From a checkpoint of a small self-supervised image encoder.
Model: 5.7M parameters, 48-pixel images, arch resnet, norm batchnorm, activation silu, depths [5, 5, 5], widths [80, 112, 176].
Training: adamw at rate 0.0038, 9800 steps, batches of 256.
Data: 90422 training examples, 27.7 epochs.
Rows from block 5, named by matrix and row number. Rows with one number belong to one channel. Each number is 200 + 30 x the weight over its row's rms, rounded and kept within 0 to 999. All counts start at 0. After the name is the row's rms in percent of the matrix's.
# convs0: first 3x3 conv, stride 2 (model.blocks.5.convs.0.weight, 112x80x3x3), inputs 8-15, a 3x3 kernel for each
# convs1: second 3x3 conv (model.blocks.5.convs.1.weight, 112x112x3x3, transposed), outputs 8-15, a 3x3 kernel for each
convs0.74,093,204,228,225,185,208,225,178,156,160,209,209,195,216,222,205,177,210,205,166,162,210,142,153,212,160,164,189,220,246,229,194,220,220,154,159,217,152,192,187,161,149,184,200,206,204,187,213,235,176,159,237,212,212,191,215,218,202,207,223,204,178,175,194,237,238,218,216,217,246,214,225,233
convs1.74,106,171,220,203,188,222,171,171,183,192,207,206,203,194,208,204,187,219,193,168,157,152,208,234,182,196,149,149,224,217,215,192,203,192,246,265,244,159,144,175,174,131,166,144,148,170,223,222,257,195,212,195,168,105,179,201,196,209,212,211,212,174,168,154,170,191,180,185,151,180,186,122,182
convs0.75,103,236,274,253,244,243,248,218,255,243,204,202,190,220,220,204,224,223,216,199,199,189,191,235,214,218,230,199,194,207,209,200,195,216,180,191,209,224,215,212,231,246,207,230,232,203,219,196,202,169,159,171,193,180,206,179,161,194,173,188,198,154,142,159,259,263,241,248,257,237,163,170,169
convs1.75,094,202,204,213,207,209,211,180,187,225,230,251,259,249,235,257,228,222,228,233,224,205,244,252,212,222,225,203,189,192,190,155,158,166,247,237,194,171,139,204,224,232,214,210,231,213,174,179,164,176,182,151,192,175,172,162,180,198,188,151,190,178,147,211,167,166,197,170,184,214,206,185,183
convs0.76,085,178,187,180,173,188,190,192,213,205,197,176,188,216,236,223,233,255,259,157,200,232,161,236,224,194,175,206,188,217,210,173,216,211,202,239,232,190,175,193,199,174,204,141,120,187,215,192,249,190,238,226,171,205,199,190,197,198,196,206,185,187,186,184,200,184,189,202,228,245,202,234,282
convs1.76,089,169,160,188,170,228,231,184,204,183,227,255,228,262,256,272,259,263,231,211,223,188,220,200,195,209,231,215,174,166,172,181,189,177,200,201,196,203,193,216,158,179,190,192,195,207,189,179,173,198,187,196,222,220,219,243,227,246,162,151,180,171,197,183,190,182,173,172,160,242,201,177,196
convs0.77,082,230,226,190,233,227,230,223,272,272,208,184,204,212,184,208,217,185,195,178,222,253,223,224,238,185,209,223,181,213,209,179,181,149,164,155,206,180,202,197,182,218,193,201,229,232,189,186,229,210,239,196,213,230,212,192,187,221,188,240,189,196,203,200,185,171,192,226,181,219,199,191,221
convs1.77,085,188,226,205,221,204,180,185,230,202,223,234,207,221,215,217,230,221,218,212,227,249,216,209,234,166,207,213,197,170,170,239,212,197,248,245,221,213,219,162,179,200,186,170,228,196,195,153,184,193,185,242,181,226,255,214,208,205,178,174,178,194,194,178,183,143,172,190,151,201,147,204,164
convs0.78,104,181,189,184,153,180,191,145,170,211,171,201,228,179,195,218,200,193,212,227,216,244,187,255,229,204,202,219,204,196,217,185,169,166,185,192,179,189,194,180,185,173,198,218,189,205,156,207,187,187,219,196,230,204,183,196,172,273,218,179,223,237,243,176,162,206,210,224,241,185,230,227,195
convs1.78,098,199,191,206,209,180,220,161,253,162,234,200,196,215,213,246,175,202,221,169,192,207,182,203,201,190,171,169,237,200,184,217,207,188,184,206,208,176,205,175,222,207,257,149,217,197,232,192,212,184,217,219,188,202,229,250,183,226,221,207,169,252,187,168,165,231,211,182,254,162,197,195,167
convs0.79,110,145,230,241,213,264,259,179,207,195,200,149,188,183,168,209,202,208,218,302,298,218,280,307,165,207,169,87,190,202,174,267,238,202,247,210,216,174,183,200,178,214,208,216,222,214,192,185,179,179,163,213,196,188,200,212,203,217,206,240,226,215,207,225,188,182,184,181,183,199,221,211,154
convs1.79,112,221,212,207,193,164,169,209,200,182,176,173,198,180,180,165,186,171,192,206,171,174,193,180,194,189,194,193,209,222,195,207,148,193,197,242,205,195,235,194,223,234,212,187,175,183,201,216,197,194,214,249,206,187,204,249,253,262,211,241,245,188,216,220,249,205,213,216,231,231,174,186,173
convs0.80,095,221,221,190,232,158,219,190,202,258,188,193,171,203,208,163,219,210,188,272,217,212,231,156,234,205,213,252,245,236,185,268,237,143,237,181,198,191,214,204,190,164,169,225,192,219,188,217,210,192,185,201,199,213,202,197,195,202,216,182,204,188,167,195,224,230,198,222,263,223,242,250,268
convs1.80,104,181,199,218,199,309,213,235,234,174,186,190,199,220,196,205,215,223,184,234,225,211,240,206,170,237,182,194,193,169,176,135,177,209,178,212,221,201,180,192,219,181,216,219,164,189,176,183,243,144,221,223,214,290,249,199,189,175,169,143,167,139,150,173,180,248,223,203,301,235,232,209,300
convs0.81,100,193,173,213,192,184,200,202,184,205,198,215,174,216,235,189,225,237,188,188,197,161,228,216,161,242,246,191,196,168,200,183,200,215,199,212,206,178,191,186,170,176,197,215,177,235,230,203,220,222,247,236,225,204,226,212,211,176,208,260,181,211,261,224,193,232,217,190,199,225,213,167,211
convs1.81,098,192,223,232,193,217,201,235,230,204,207,193,188,211,211,188,207,209,209,241,245,232,249,220,204,243,243,229,205,181,188,214,231,231,221,255,237,240,236,190,229,270,211,214,231,224,192,211,217,206,219,216,228,235,236,251,233,233,252,237,232,231,206,203,154,162,171,169,165,172,178,145,169
convs0.82,103,135,170,177,164,187,164,208,215,193,188,162,190,177,138,179,205,166,213,209,255,201,306,298,182,227,227,165,166,164,217,148,206,203,202,252,223,158,187,214,142,154,212,184,203,198,186,195,234,184,213,237,187,237,191,190,175,166,212,195,212,202,199,184,179,189,190,152,170,210,214,260,251
convs1.82,102,164,160,149,168,183,169,163,167,147,240,185,155,155,168,156,161,163,171,192,211,215,183,185,192,219,197,212,219,233,268,215,233,233,213,189,190,215,189,157,212,213,159,187,158,216,216,175,202,198,218,248,183,275,223,231,235,190,216,224,139,222,220,134,233,186,194,191,167,213,191,213,155
convs0.83,100,213,222,201,188,191,204,187,199,207,215,210,214,224,222,224,216,209,213,257,199,237,230,170,240,219,152,192,199,182,210,193,169,205,155,158,165,211,208,209,199,212,220,223,214,185,235,210,205,240,242,222,213,223,194,172,146,158,178,168,159,215,187,203,210,193,194,202,193,180,193,212,171
convs1.83,098,195,137,170,166,145,183,180,228,210,239,262,232,261,267,257,259,276,270,192,202,203,199,211,210,196,214,217,206,253,241,173,191,192,188,197,192,186,172,197,188,156,180,212,190,160,179,160,174,205,200,197,219,242,221,181,226,192,231,253,228,213,256,221,195,196,196,217,230,182,220,216,206
convs0.84,100,217,214,199,204,197,159,217,187,187,196,164,179,198,173,182,209,199,188,203,170,165,204,169,172,235,228,191,221,221,196,231,202,196,218,243,204,222,214,195,232,209,157,210,206,198,186,174,168,226,206,175,221,229,225,198,219,205,196,207,198,216,223,184,200,179,169,194,205,180,169,178,170
convs1.84,104,203,192,177,246,171,170,174,159,245,208,202,182,205,215,196,184,195,174,171,236,200,131,155,216,93,189,210,223,205,191,276,227,219,203,212,204,185,196,186,167,187,211,157,241,197,230,252,173,254,205,199,229,175,209,167,197,168,150,204,189,173,175,155,228,188,230,213,168,188,167,221,208
convs0.85,099,190,191,198,206,202,204,189,190,192,208,193,204,194,172,192,203,171,187,144,179,190,177,177,191,161,162,164,192,210,192,163,187,185,170,168,175,188,182,188,164,175,196,197,227,196,189,201,215,212,200,233,224,191,192,199,199,209,220,210,176,194,218,196,149,170,208,192,175,160,235,273,203
convs1.85,103,201,222,184,245,140,176,123,175,206,218,207,188,202,195,180,171,186,193,153,241,242,117,183,217,90,207,158,226,191,186,229,228,220,192,250,265,172,274,210,174,201,219,180,246,239,239,239,203,252,209,219,178,175,242,177,198,210,167,228,196,178,192,149,205,167,170,189,162,170,162,216,174
convs0.86,095,197,181,176,183,171,168,189,196,206,194,182,201,193,196,199,216,200,210,232,263,229,228,269,246,210,208,268,181,179,200,192,186,226,197,200,230,139,140,187,147,160,181,134,148,164,135,86,150,147,71,147,162,125,172,210,204,183,232,217,249,196,210,188,190,167,153,220,204,158,204,194,190
convs1.86,102,175,224,186,244,255,189,228,195,201,233,232,210,235,217,231,208,217,232,208,185,206,208,173,196,204,179,201,213,250,212,217,241,204,190,180,179,163,206,189,202,258,218,190,249,241,212,215,227,225,227,227,256,249,217,196,192,198,217,198,199,222,206,192,179,191,195,193,232,208,187,179,213
convs0.87,097,210,189,173,175,188,148,213,245,214,167,170,189,182,187,186,204,179,198,163,158,177,224,230,183,254,326,241,209,218,203,197,216,218,211,224,211,193,195,193,165,221,217,159,156,197,168,242,233,163,230,227,172,183,211,180,203,210,208,183,198,212,193,213,217,221,170,258,249,215,183,194,191
convs1.87,098,170,230,222,218,270,205,228,212,205,215,208,188,208,191,208,208,204,211,202,168,203,222,181,187,206,155,178,183,200,213,221,204,209,239,222,228,188,212,196,213,254,244,154,186,214,203,232,215,216,210,198,219,248,189,190,194,208,233,180,168,223,208,163,177,141,173,185,176,208,176,148,190
convs0.88,100,202,170,222,155,162,225,166,186,252,224,229,206,218,217,200,209,214,210,224,203,252,190,259,271,209,247,253,242,167,191,240,168,244,172,204,253,192,223,213,207,229,210,191,202,206,234,215,176,219,193,223,176,237,239,197,139,188,217,177,181,233,176,199,180,186,200,187,168,197,203,213,240
convs1.88,104,224,142,207,159,227,215,141,268,168,196,218,203,209,239,222,225,201,178,198,181,232,203,192,204,234,205,217,192,215,167,156,201,147,190,169,166,214,179,199,236,134,188,228,155,157,221,186,235,193,233,215,187,256,238,200,176,115,222,202,160,186,184,172,205,189,212,182,271,171,195,245,230
convs0.89,114,168,143,201,133,110,180,172,151,208,181,182,221,187,178,232,206,173,229,176,182,221,175,161,202,175,129,163,153,151,208,154,117,191,167,147,196,213,222,194,199,223,186,199,206,204,187,207,242,217,254,252,185,240,221,212,230,197,218,226,185,202,243,184,193,180,195,219,186,206,211,208,212
convs1.89,120,182,134,162,221,119,169,206,208,182,201,211,190,213,227,238,209,231,229,214,215,201,198,238,223,208,228,227,210,237,239,223,221,183,197,208,182,203,208,217,207,187,203,219,210,226,209,157,185,212,155,204,209,211,209,170,231,165,186,244,176,149,225,143,207,196,206,165,227,159,173,248,131
convs0.90,101,193,167,191,173,161,145,202,197,184,231,243,222,204,230,232,197,201,223,186,211,201,196,204,254,186,225,196,178,190,198,204,206,207,179,240,232,208,202,208,188,140,176,208,177,151,179,169,146,169,227,208,165,242,236,194,221,201,215,222,207,178,193,203,189,262,234,153,101,103,195,191,147
convs1.90,092,213,174,187,175,182,211,189,190,186,237,189,206,196,203,223,181,210,235,228,210,170,234,226,186,199,198,202,142,163,185,203,170,192,232,224,199,255,259,210,246,262,220,207,213,223,221,212,180,206,180,177,245,182,131,205,222,245,209,237,223,242,174,182,214,210,188,156,178,212,174,214,181
convs0.91,100,224,241,193,224,252,184,179,234,161,152,164,214,163,182,223,201,195,236,216,256,218,221,279,203,209,216,166,194,208,201,179,219,188,202,207,192,188,175,206,196,191,218,188,194,213,170,165,227,136,194,231,192,212,211,191,196,206,155,180,239,197,204,240,220,199,215,236,205,201,220,214,199
convs1.91,102,207,186,258,176,235,239,190,223,183,183,123,131,149,130,166,129,179,184,184,216,222,225,172,149,219,157,173,209,225,265,209,224,231,238,216,212,237,235,198,172,249,176,160,200,230,213,197,201,177,168,175,215,244,194,264,240,256,225,244,222,219,210,175,181,167,230,168,170,203,189,161,176
convs0.92,101,139,202,209,176,213,216,191,227,192,206,172,173,183,171,199,191,212,218,162,205,174,179,199,198,203,195,177,206,216,190,206,257,205,215,206,211,187,192,195,189,176,186,167,210,217,190,227,199,212,253,180,225,185,156,198,178,168,158,213,186,181,226,245,125,173,206,178,219,209,233,241,209
convs1.92,100,239,235,277,220,224,240,253,253,219,225,235,179,217,189,193,177,187,205,187,193,204,191,232,218,210,219,167,193,174,176,213,145,180,195,255,224,218,259,167,229,150,166,203,172,171,197,202,169,208,200,238,181,177,241,204,208,180,197,213,211,163,191,229,182,183,226,180,211,239,200,231,187
convs0.93,104,196,206,235,211,224,228,218,232,240,200,229,237,188,228,235,194,235,242,202,278,225,248,277,223,205,267,227,197,207,215,200,190,209,203,229,217,185,196,204,166,188,220,198,199,223,207,234,213,194,225,236,187,226,214,193,188,189,197,161,218,190,178,170,176,173,183,154,180,211,187,224,228
convs1.93,102,168,221,201,180,205,169,187,126,197,186,188,162,199,211,195,196,201,220,198,155,201,197,88,130,202,104,160,186,199,207,175,216,203,205,173,150,225,191,205,226,174,186,250,167,210,204,260,218,187,233,169,199,176,117,186,246,193,193,226,178,171,215,191,229,212,215,206,165,202,227,167,199
convs0.94,103,170,175,198,173,154,150,174,184,157,178,185,227,146,167,243,155,141,215,225,207,215,244,233,236,217,247,222,187,179,187,183,174,220,180,177,207,181,213,201,191,186,244,163,153,238,195,203,200,184,175,239,176,193,231,194,218,135,220,196,165,223,190,189,215,232,227,223,261,221,211,218,233
convs1.94,098,190,186,201,209,194,199,187,207,214,171,178,188,175,159,188,184,189,166,174,191,176,187,196,176,211,188,173,162,161,208,169,115,113,225,150,143,188,225,184,197,225,213,178,222,225,198,169,173,190,190,170,182,219,191,184,156,167,263,157,155,205,182,192,182,205,169,156,224,165,144,207,172
convs0.95,099,197,172,177,169,138,156,233,233,228,216,204,204,189,162,172,178,141,172,198,166,234,169,174,218,215,227,228,187,195,204,168,180,162,176,191,216,203,213,184,171,173,183,180,162,202,202,178,194,189,181,198,161,205,203,216,178,209,195,173,189,180,199,186,210,200,216,132,146,196,179,151,207
convs1.95,099,173,162,191,166,225,212,183,241,177,221,213,197,187,175,163,212,212,188,196,200,205,184,195,185,166,163,173,186,205,217,155,181,146,185,206,206,212,173,180,196,185,222,200,176,205,190,182,228,186,213,210,229,336,283,209,182,164,176,149,137,159,177,177,180,180,183,174,232,144,159,172,173