config = dict(
    dataset='photos of plants and fungi (iNaturalist)',
    train_examples=90422,
    crop_scale_min=0.4,
    activation='silu',
    init='torch_default',
    beta1=0.9,
    eps=1e-06,
)
Rows from block 6 of a small self-supervised image encoder, named by matrix and row number. Rows with one number belong to one channel. Each number is 128 + 32 x the weight over its row's rms, rounded and kept within 0 to 255. All counts start at 0. Numbers have three digits each. After the name is the row's rms in percent of the matrix's.
After each channel's rows are labels from the 100 images, of 14848, where the channel reaches its highest value: "peak at" is the part of the image that holds the peak; "colour at peak" is the nearest of a few named colours to the mean colour under the peak. Only what is clearly more common there than usual is listed. The data: photos of plants and fungi (iNaturalist). In brackets: how many of the 100, against the usual share in percent.
# convs0: first 3x3 conv (model.blocks.6.convs.0.weight, 112x112x3x3, each kernel summed), inputs 0-111
# convs1: second 3x3 conv (model.blocks.6.convs.1.weight, 112x112x3x3, transposed, each kernel summed), outputs 0-111

convs0.110 107:133093133158100157068135063154146105095161102110068167118132107142141073045124073135140139139121102011098082111068135143138103114122125100096093140123100136132060080114078133162136122124152158117165122147119135096121090110183066110126134145147120070114140067114152129091126111149121136168089099108119059112173146109129160115080131099144
convs1.110 104:074164162140197103134110129164210138150154114109135133146151140096097051120158125109147146113086142098081122124155158174105168137151171112130163149106141143122099080093105131128134113130102159086177164152118134084144120114136134118106087117122131173058116117118146172064110178192114108085149111166108068099185158073171075128077153167087
peak at: bottom left (57 vs 11.1)
colour at peak: pink (26 vs 4.5)

convs0.80 070:082039143125134104137119139157142132071134114145151152132124111176105164130024135084128107107126128132169149136154168121126128150142123099151147130061155138036098134166199099122073104160091141135119127087104124143106130164152133180117089117158128115136156095076131146134190116142076113147069052085131111117065140151095096123130175115150
convs1.80 071:035148100085139128138131127154064111129167147166120147124153134127125120132099081101114060147118040137165151167098134085080144060112125192123098135124115066137143103094099109078142091167117124153089076143158111105107104171142095190107136130112121136100119121153183056121115163125134173146150180114113110103186108091141179127122161168117
peak at: top centre (37 vs 11.1); top right (30 vs 11.1)
colour at peak: pink (27 vs 4.5)

convs0.30 083:148109105134150126108109132100170098135120062116169127118126108142111202117167144123147130100100109169072128041110140167147139173139068103091065097125114161114058118136102147099119161150171161150136098083152118152121064124150084170117132160103117121106148160105077169121157098082145131176072120067128158154093178128064091129128180104088
convs1.30 091:128078121084116133200166144167142123143170130147113146126144143147115065136128139140091135066205102099124137183126180109140121074181115180110185113128174079104139131095122131142121172162125137122111085118124102105144122146126067148140125110139089069113051058190169128156046160122099149120119119134120126112108117115208103094135117097160
peak at: bottom left (73 vs 11.1)
colour at peak: white (43 vs 1.1); pink (35 vs 4.5)

convs0.9 099:094125117146134116123117099067118116095082193145159146127105123119072120112078127088111116130136115144025122088176155136143124203137140156154107159089130119123128096106153110180034106156150100121139121184128131166115130147147083147085141091122120134105109108127115123097170090112158077205057105115123128106171093171113117155141149072193
convs1.9 093:091119114065161122095112165155034125103144152136129166121128104136129060048116127154110092153147123109155146101133128098101136103191146155154131129086138113125177128159139094082117091120124164182075099130109103070124095102082124133204135167131153136116101159183141088140089142070127166167113155150080124145068093079110089090161154168141
peak at: centre (32 vs 11.1)
colour at peak: white (49 vs 1.1); pink (34 vs 4.5)

convs0.106 081:130134120094095099147140140078112137141079133083140120176138072122097121131086111130094107108139145147053114122152090172160080151127133125177110104139108128100098102105186107105060170156148137156088152146092117150138118129146119147081105121080138143079083129122128149125166046114164086102000127150098141136152140073059104168108127157094
convs1.106 087:139128098084157183139092141173102106150204105150142177115118177133113069144111107110092154150077107144116160139102130132102115077195124112139092143119176126145179063178086057093160167143078164125106122122098063087131093102129123170115154112175139096113062125171140178160089110080127169133115092117084115137108155157167103119125166148130
peak at: bottom right (44 vs 11.1)
colour at peak: white (52 vs 1.1); pink (29 vs 4.5)

convs0.18 111:143154086046165171141089159087125079153126204145105104111131137129100142123043138115133129087137107088086154111109069069083156124130106131131155107128085063120141132120126097134048132139043093126088161116132107091090152150081090135151135152114140105087164182123140078155142078133085102092101145133113141146145131168083140103121158167145
convs1.18 105:101117116119047137111062109129220124138154150116114109110107040096130147070109144101140095120063150154129123085134080120142142086112140109173090084198163174185103184135154110145079152141169046112182157135156149150110110124191095144083100164104123110120121103077122119120106100141148089138096109125147117119119130114158160151104150120113
peak at: centre (39 vs 11.1)
colour at peak: brown (83 vs 35.4)

convs0.46 084:124096130099168149146131105087092162093127147060139151163112085129096106099100085159143130130110108202048178092160106209104108171092097112137122137109071136152160154108180178087085118160175082133109117144136156113166135131123122105058147103086149089145138115117104116092128080089144096128113168122130124115139133126103128146128197112226
convs1.46 097:104101139109155141141179165138164179158148137137145096152136080088106121075125181146141125103197137161128146117169154142058143105159127157211167156064140138145164157093143098086120151140125171090090170057122095115084132134155130153126112169130149160128119114113085134198044151090103172089157137160155166126092120146122149091185109124154
peak at: top left (63 vs 11.1)
colour at peak: cyan (51 vs 0.5)

convs0.104 076:112129149150100127170122123167145124111115100052131115091150069148128181130081088107110097120108055137063111098087105179101122085120142087102020089143077176080036082133107108073065146111143121160125119127136150102111101105125148150085169126102107154085120110124108118114135090148102148137091120125135104171140111116089139137133170149173
convs1.104 082:145146142087148123106121099114115140125119124180110176177101150114034091170139129089137126059144098088096153119099148084135082118210123138178172162090090081139156144093155130160140156151121134081102076129086114143104150108141200107170096136164095098145107113105218138098061124138152105151102149116099102138082121145145079101080133144128
peak at: bottom left (67 vs 11.1)
colour at peak: pink (40 vs 4.5); white (34 vs 1.1)

convs0.34 081:085107141141161132111154125127095123082063171123133129087112117136078125100086073079073130081151139145056109118115164115125127198127073150109123140101120105144161096061161078182078093130149107119131100138160101121107170126100145112112126046072137124132145149118106101113161067084109079223086130116149166100153116168112131104103148113127
convs1.34 071:127159139074162103058130160133086131122169188131105137167173083135071102084171166136084126111163105128141123097112104122112088147197151137125139120115158096105104200152131079045110069124093155179085097155100134102137133135146150128171105142142113094077123168131189129117087091069143141157080094095129077139109082103143107088105140136151
peak at: bottom right (34 vs 11.1); centre (33 vs 11.1)
colour at peak: pink (48 vs 4.5)

convs0.99 080:140130116145152180136139097110110088068123142145143167093117174146083151083105123103129130165127092099076092093064167129150129200135086114092129141125118142138079078113153095185051130142088155106158080173130116149122132135089098127126162117123098084110163138110116130077169077108121122213118149087135173144177144168091163124119182054137
convs1.99 072:103099127101124091097120139168113142139125178114067122089130098145114090133160103149131150156177077125173162106182203085119178080150149135104142100093098094095107121133135147105117089107162190174081118097085070116089081113131145081193108144108119120120105122186158112130145148103152132154096155103123139107083074064080106097159107208155
peak at: centre (48 vs 11.1)
colour at peak: pink (37 vs 4.5); white (32 vs 1.1)

convs0.20 078:117138118140121046082116125075138121136149174133146129098099171128117124149120107062127158173153155150153092108147162069158069207149118159154170149113153131049122133085112061150184108099057126078105101142097105167129088082186089068109128151146100148108112142125119129087149152131137126183132109114130100097140123202119146152141136092152
convs1.20 081:147155139090151173091105127153083160085156142132093110121105085127209125096131126178105098120089126102161061147113107152102173140131131148095123121148165112096164125192111109110114101115150158170125127137106095067145098104087035093157141085126074103182121112182158072153102105118090133111130146125082131133115177026093122094144121107148
peak at: centre (27 vs 11.1)
colour at peak: pink (29 vs 4.5)

convs0.101 090:166152125118101144135141136136143126121118017050146151070172130103151191152137125137153129192143077090158092097134134143167129150125173108096104118155117187078078190176088137073097156083122142103098179103127130155100106100149147155137143165158140085105057128104116122121136144126186156125106118079096143155094185129096121134159133092104
convs1.101 098:132107110097156080153145111145185104145115135180156113084085145080123088154158108107107119072120125130130117160072219123102150129164093167125175128056109030120127109055127133165137135136119125118104091096102021130161116121106104144085126076132081128153097124125097153114090163114136129097128133175127124087087113105119068096113128116112
peak at: top left (85 vs 11.1)
colour at peak: white (80 vs 1.1)

convs0.35 088:119066106074118129114102122178099093112126143088090161156153073149116158098060114144144098088095082104071152092104079146149139124057140121087082152149127145111076115148130157147006116151112165160136059139087158085164099142090114148154134151121143182107130107122118148083130097109156095146092131169132104157125136088118095155106150154168
convs1.35 090:156141133152125126171176123181075155080118128153076117181079138107105170184107130103084155103175120109098153192170103108118065139130159184133125080107087136094143168074128132175114132154125160121156121113108215113101220170142154128180087132188127134102116143048137139106124134128182120139126120151137120080148120148139148146097142125097
peak at: bottom right (71 vs 11.1)
colour at peak: black (34 vs 4.4)

convs0.69 096:101098125092164128149135095148103134092120146122108111136111133123108113115082126141098131125078110080035214122130092158145121106054092171109128105140115081099139157120156161120036135151136142159126105115042104120149125127074134091136116138124086110140108107115123134111162052121155072116033117146123132106095106101131091153078103159191
convs1.69 084:109161100107110145099136058030100150117163075114082121154159127117160147118107127144107134141124115173140182139131089137099110159093162128091126102133122211102084151165173090093122168102167143144137094183088184131144134172118164104088130131135097146062119148123102188149140121146128163140134141106182167087210183100114160163143123169150
peak at: bottom left (32 vs 11.1); middle left (30 vs 11.1)
colour at peak: black (50 vs 4.4)

convs0.67 114:119105103122145067143127145130056134123146156107113120038074150118129117103088084145152175173092169123117079146105113139144068169185132131178155150084118119158128058101124038151151137143192146129058126153103108132148150086160116139116142153099127139052174082203144135131145150128129083160076125128123130118143147120146129125144155085145
convs1.67 099:098087165109129109082150153144190121162127154126104141136127135075121149105137102112124136081128116147119113250153106122140155077082113084156120101113153157183164141085092080131130145113125143130160107127124134098074150146154081176110109160126131171085058150091131129118160100136167119120141128133096142069116199112110161111131110017081
peak at: middle right (30 vs 11.1); top right (28 vs 11.1)
colour at peak: black (73 vs 4.4)

convs0.50 090:078146095134058114184189089128133160036063127116141113142114154132152122137074055120114108132148123151087103142135129225105124158125131171168148132116086111041132172105087112093126068056172150094134090135108130096111128127151156141104115119122134167142097065108126123111140093128107121167134140116129141124110127136130143146103119059186
convs1.50 091:093113126087158150133077137172124131083099131126128191106177167117091043103136218115108166120127073070197129119108099134091137141148141095164153132164121155108140198179132139107128085081127120079105115105089205141087110109123134124133167105148118086174111112137106119156126124135160182114091111128065129136142161113119101097089186165103
peak at: top right (97 vs 11.1)
colour at peak: white (78 vs 1.1)

convs0.73 090:051123147140147105088138087094122133051161152054158129075071050116117105109117096129124113137182130113114164081106146147105091149124143117115113131060138134137142125083184112137168109120178127103165104135167110122090138127158131116087114090159170095138091102120113153097118146120102123162079112162067067074140055139131131114151146050135
convs1.73 089:054096159110203089155100179109123147099098116106168079108135099079118097069150168152124133166185110174152086157179157151110133131167110121139111162090140073113140143122106125048113138188101100154116146103146129136126113082141103123151145101189159165160142156116135109127122136049133149158151129143116159172087093034107105111118098159130
peak at: middle right (42 vs 11.1); top right (41 vs 11.1)
colour at peak: white (28 vs 1.1)

convs0.85 111:145126107128058168132145117137132182093172110117137139110146160153156081119159113033132097089109177170120117132150117083077157095156134122136140128131150129079186108131122137131137077118057163112154116159147150118156062111159120114151107155131154212141069109074157099037131158190145142118116152132137147181115146109117147130141115056091
convs1.85 097:130088141114122091099130189151199067137137106157146108079125128106163114126124099133081137162091120081117077161090108106079094103156118090174134127106137092085105076159089119102171081092163119117080092059096089141100106075140085129099092142051157149138114133168107099125100118092074097127102112125082142127101185124089098063115157133109
peak at: top right (51 vs 11.1); middle right (28 vs 11.1)
colour at peak: pink (41 vs 4.5); white (36 vs 1.1)

convs0.25 129:163116100121130165161138076113124091176138144138122114138110165119126116149121000119105081123113132127151087141082136171109147145163138122188132128117150131132124120154184108111122087137149159133169158129136136122110148104175114010111127172156138116091143158091144150091164136175073133099118118159219103133129147108146125134107142150151
convs1.25 099:106134096107124165152149082143083131226141021109113160102105157134137114177134043118135110082096099108132090158111122136122124100126128124098140101148111130149127092136112113092126129053090106097098137100087095110109137042152101054121122148139133124127153134103113069146147172106117133089162081128081147103085193087132116158176129129106
peak at: top centre (33 vs 11.1); top left (29 vs 11.1)
colour at peak: white (45 vs 1.1)

convs0.41 078:142128117124149143105138088193147111130050140121154138103120151138100108117189128128203132115160131129137137112108157103136086188138059106129100179119078120093088090051087113143121138135109109152070122139100103116103155149133133088101141116080102129101164116127111100102170108080006110215133127104135103092162129157080166121124135144095
convs1.41 065:171100088111150074138107124149128143106208126105092137144148138154064094166091121109047080098119121118105141122151128096125159055149163102110177140103164105106156117211161107167119095139125163126113138093084087124061115109120141096115126119175119142089091115128202112126082093097142128080036120110102126119068124120134150101111140097094
peak at: bottom right (47 vs 11.1)
colour at peak: pink (35 vs 4.5); white (30 vs 1.1)

convs0.21 072:120166106149144055148105146068160159155123129123144115130133150148111197146177135113167130125122126222052071125179145120095077156153105127140095134104115175116117151154095107100148164169096095111067146075149127169115106127097118168076154161089166160072194132126063118138134103120166119132113135117141093141131118185106092137132152082184
convs1.21 075:083084107097156224098081095158117103140109085086121117105127152118129063141105115113116091100084138114144186107092107083083174087135147181141145163107157095132179116116168105101082124108147095116177150080124069122094091137142079132172175125093145154172095142135115121142030121133113149127105150118106144123086111193141123123140188143151
peak at: bottom left (34 vs 11.1)
colour at peak: white (58 vs 1.1); pink (32 vs 4.5)

convs0.16 148:128166117069159137153109132069239099148147186116151189098127089129145110149078129102124151094238117147097106114154100105064124117110141124155136123140112090110128132138124101131015121118086083152107103101156084147102121113174097131152153146214135129119152159161128097163122144116165130108117131158112152124132120127113120113177126123169
convs1.16 140:134100117133077109105062138082146134143128139102137090144076061115168154096140107127131088123014128182078109089131134152154126125118097144130112189161151146188122135109146098130113128131185017059121129159169153136176142129140086136074084132096130127101133080110126119111133110124131052133118138115127098104128136124131148177087161115085
peak at: centre (37 vs 11.1)
colour at peak: brown (64 vs 35.4)

convs0.82 087:121143080174116136106139118134127136175024118137099083184156117114065135102101180152143096105161148127103166063139160149186159158137129141124129122114122107105105127058132097118059158153195168147144175075129138132100151183145132141105114075084095119137080206126093149138158071120116107155082152138130112115177122144119135136113099180103
convs1.82 084:101117116059137111152126138148074114134172098130123186077123143146073054115139122153130143159143104061126119080089131111116097087180125090087103114120151144110118115205132060062135123145117164196084073161105039147176098111125101155118148130171129095121119130162126106144098106085134152088103121111125132198095148101153100086131144125141
peak at: top right (38 vs 11.1)
colour at peak: white (65 vs 1.1)

convs0.87 085:105131078169131152111165108157139119099060113095150122144130099130139109104007130129101129150169119094059133132079160109126154126141108127126142145127119131132051106089115090142034114160143111153153108164134129131120165149211130137102133074132088122134156152135114089123155081115086114174109158136093120094198113147077189111140173130169
convs1.87 072:133150104042137111126113131116131152150166136108108134099119101146086126146115127159119059124114161092133132085088134091135094093159175069081140192097120095146107088168152126079154097089136143115058119151127081087093067147120173171131189125138132129109091146132161117120091148079136099161144127083182169203052094132114138101137140186113
peak at: centre (49 vs 11.1)
colour at peak: pink (40 vs 4.5)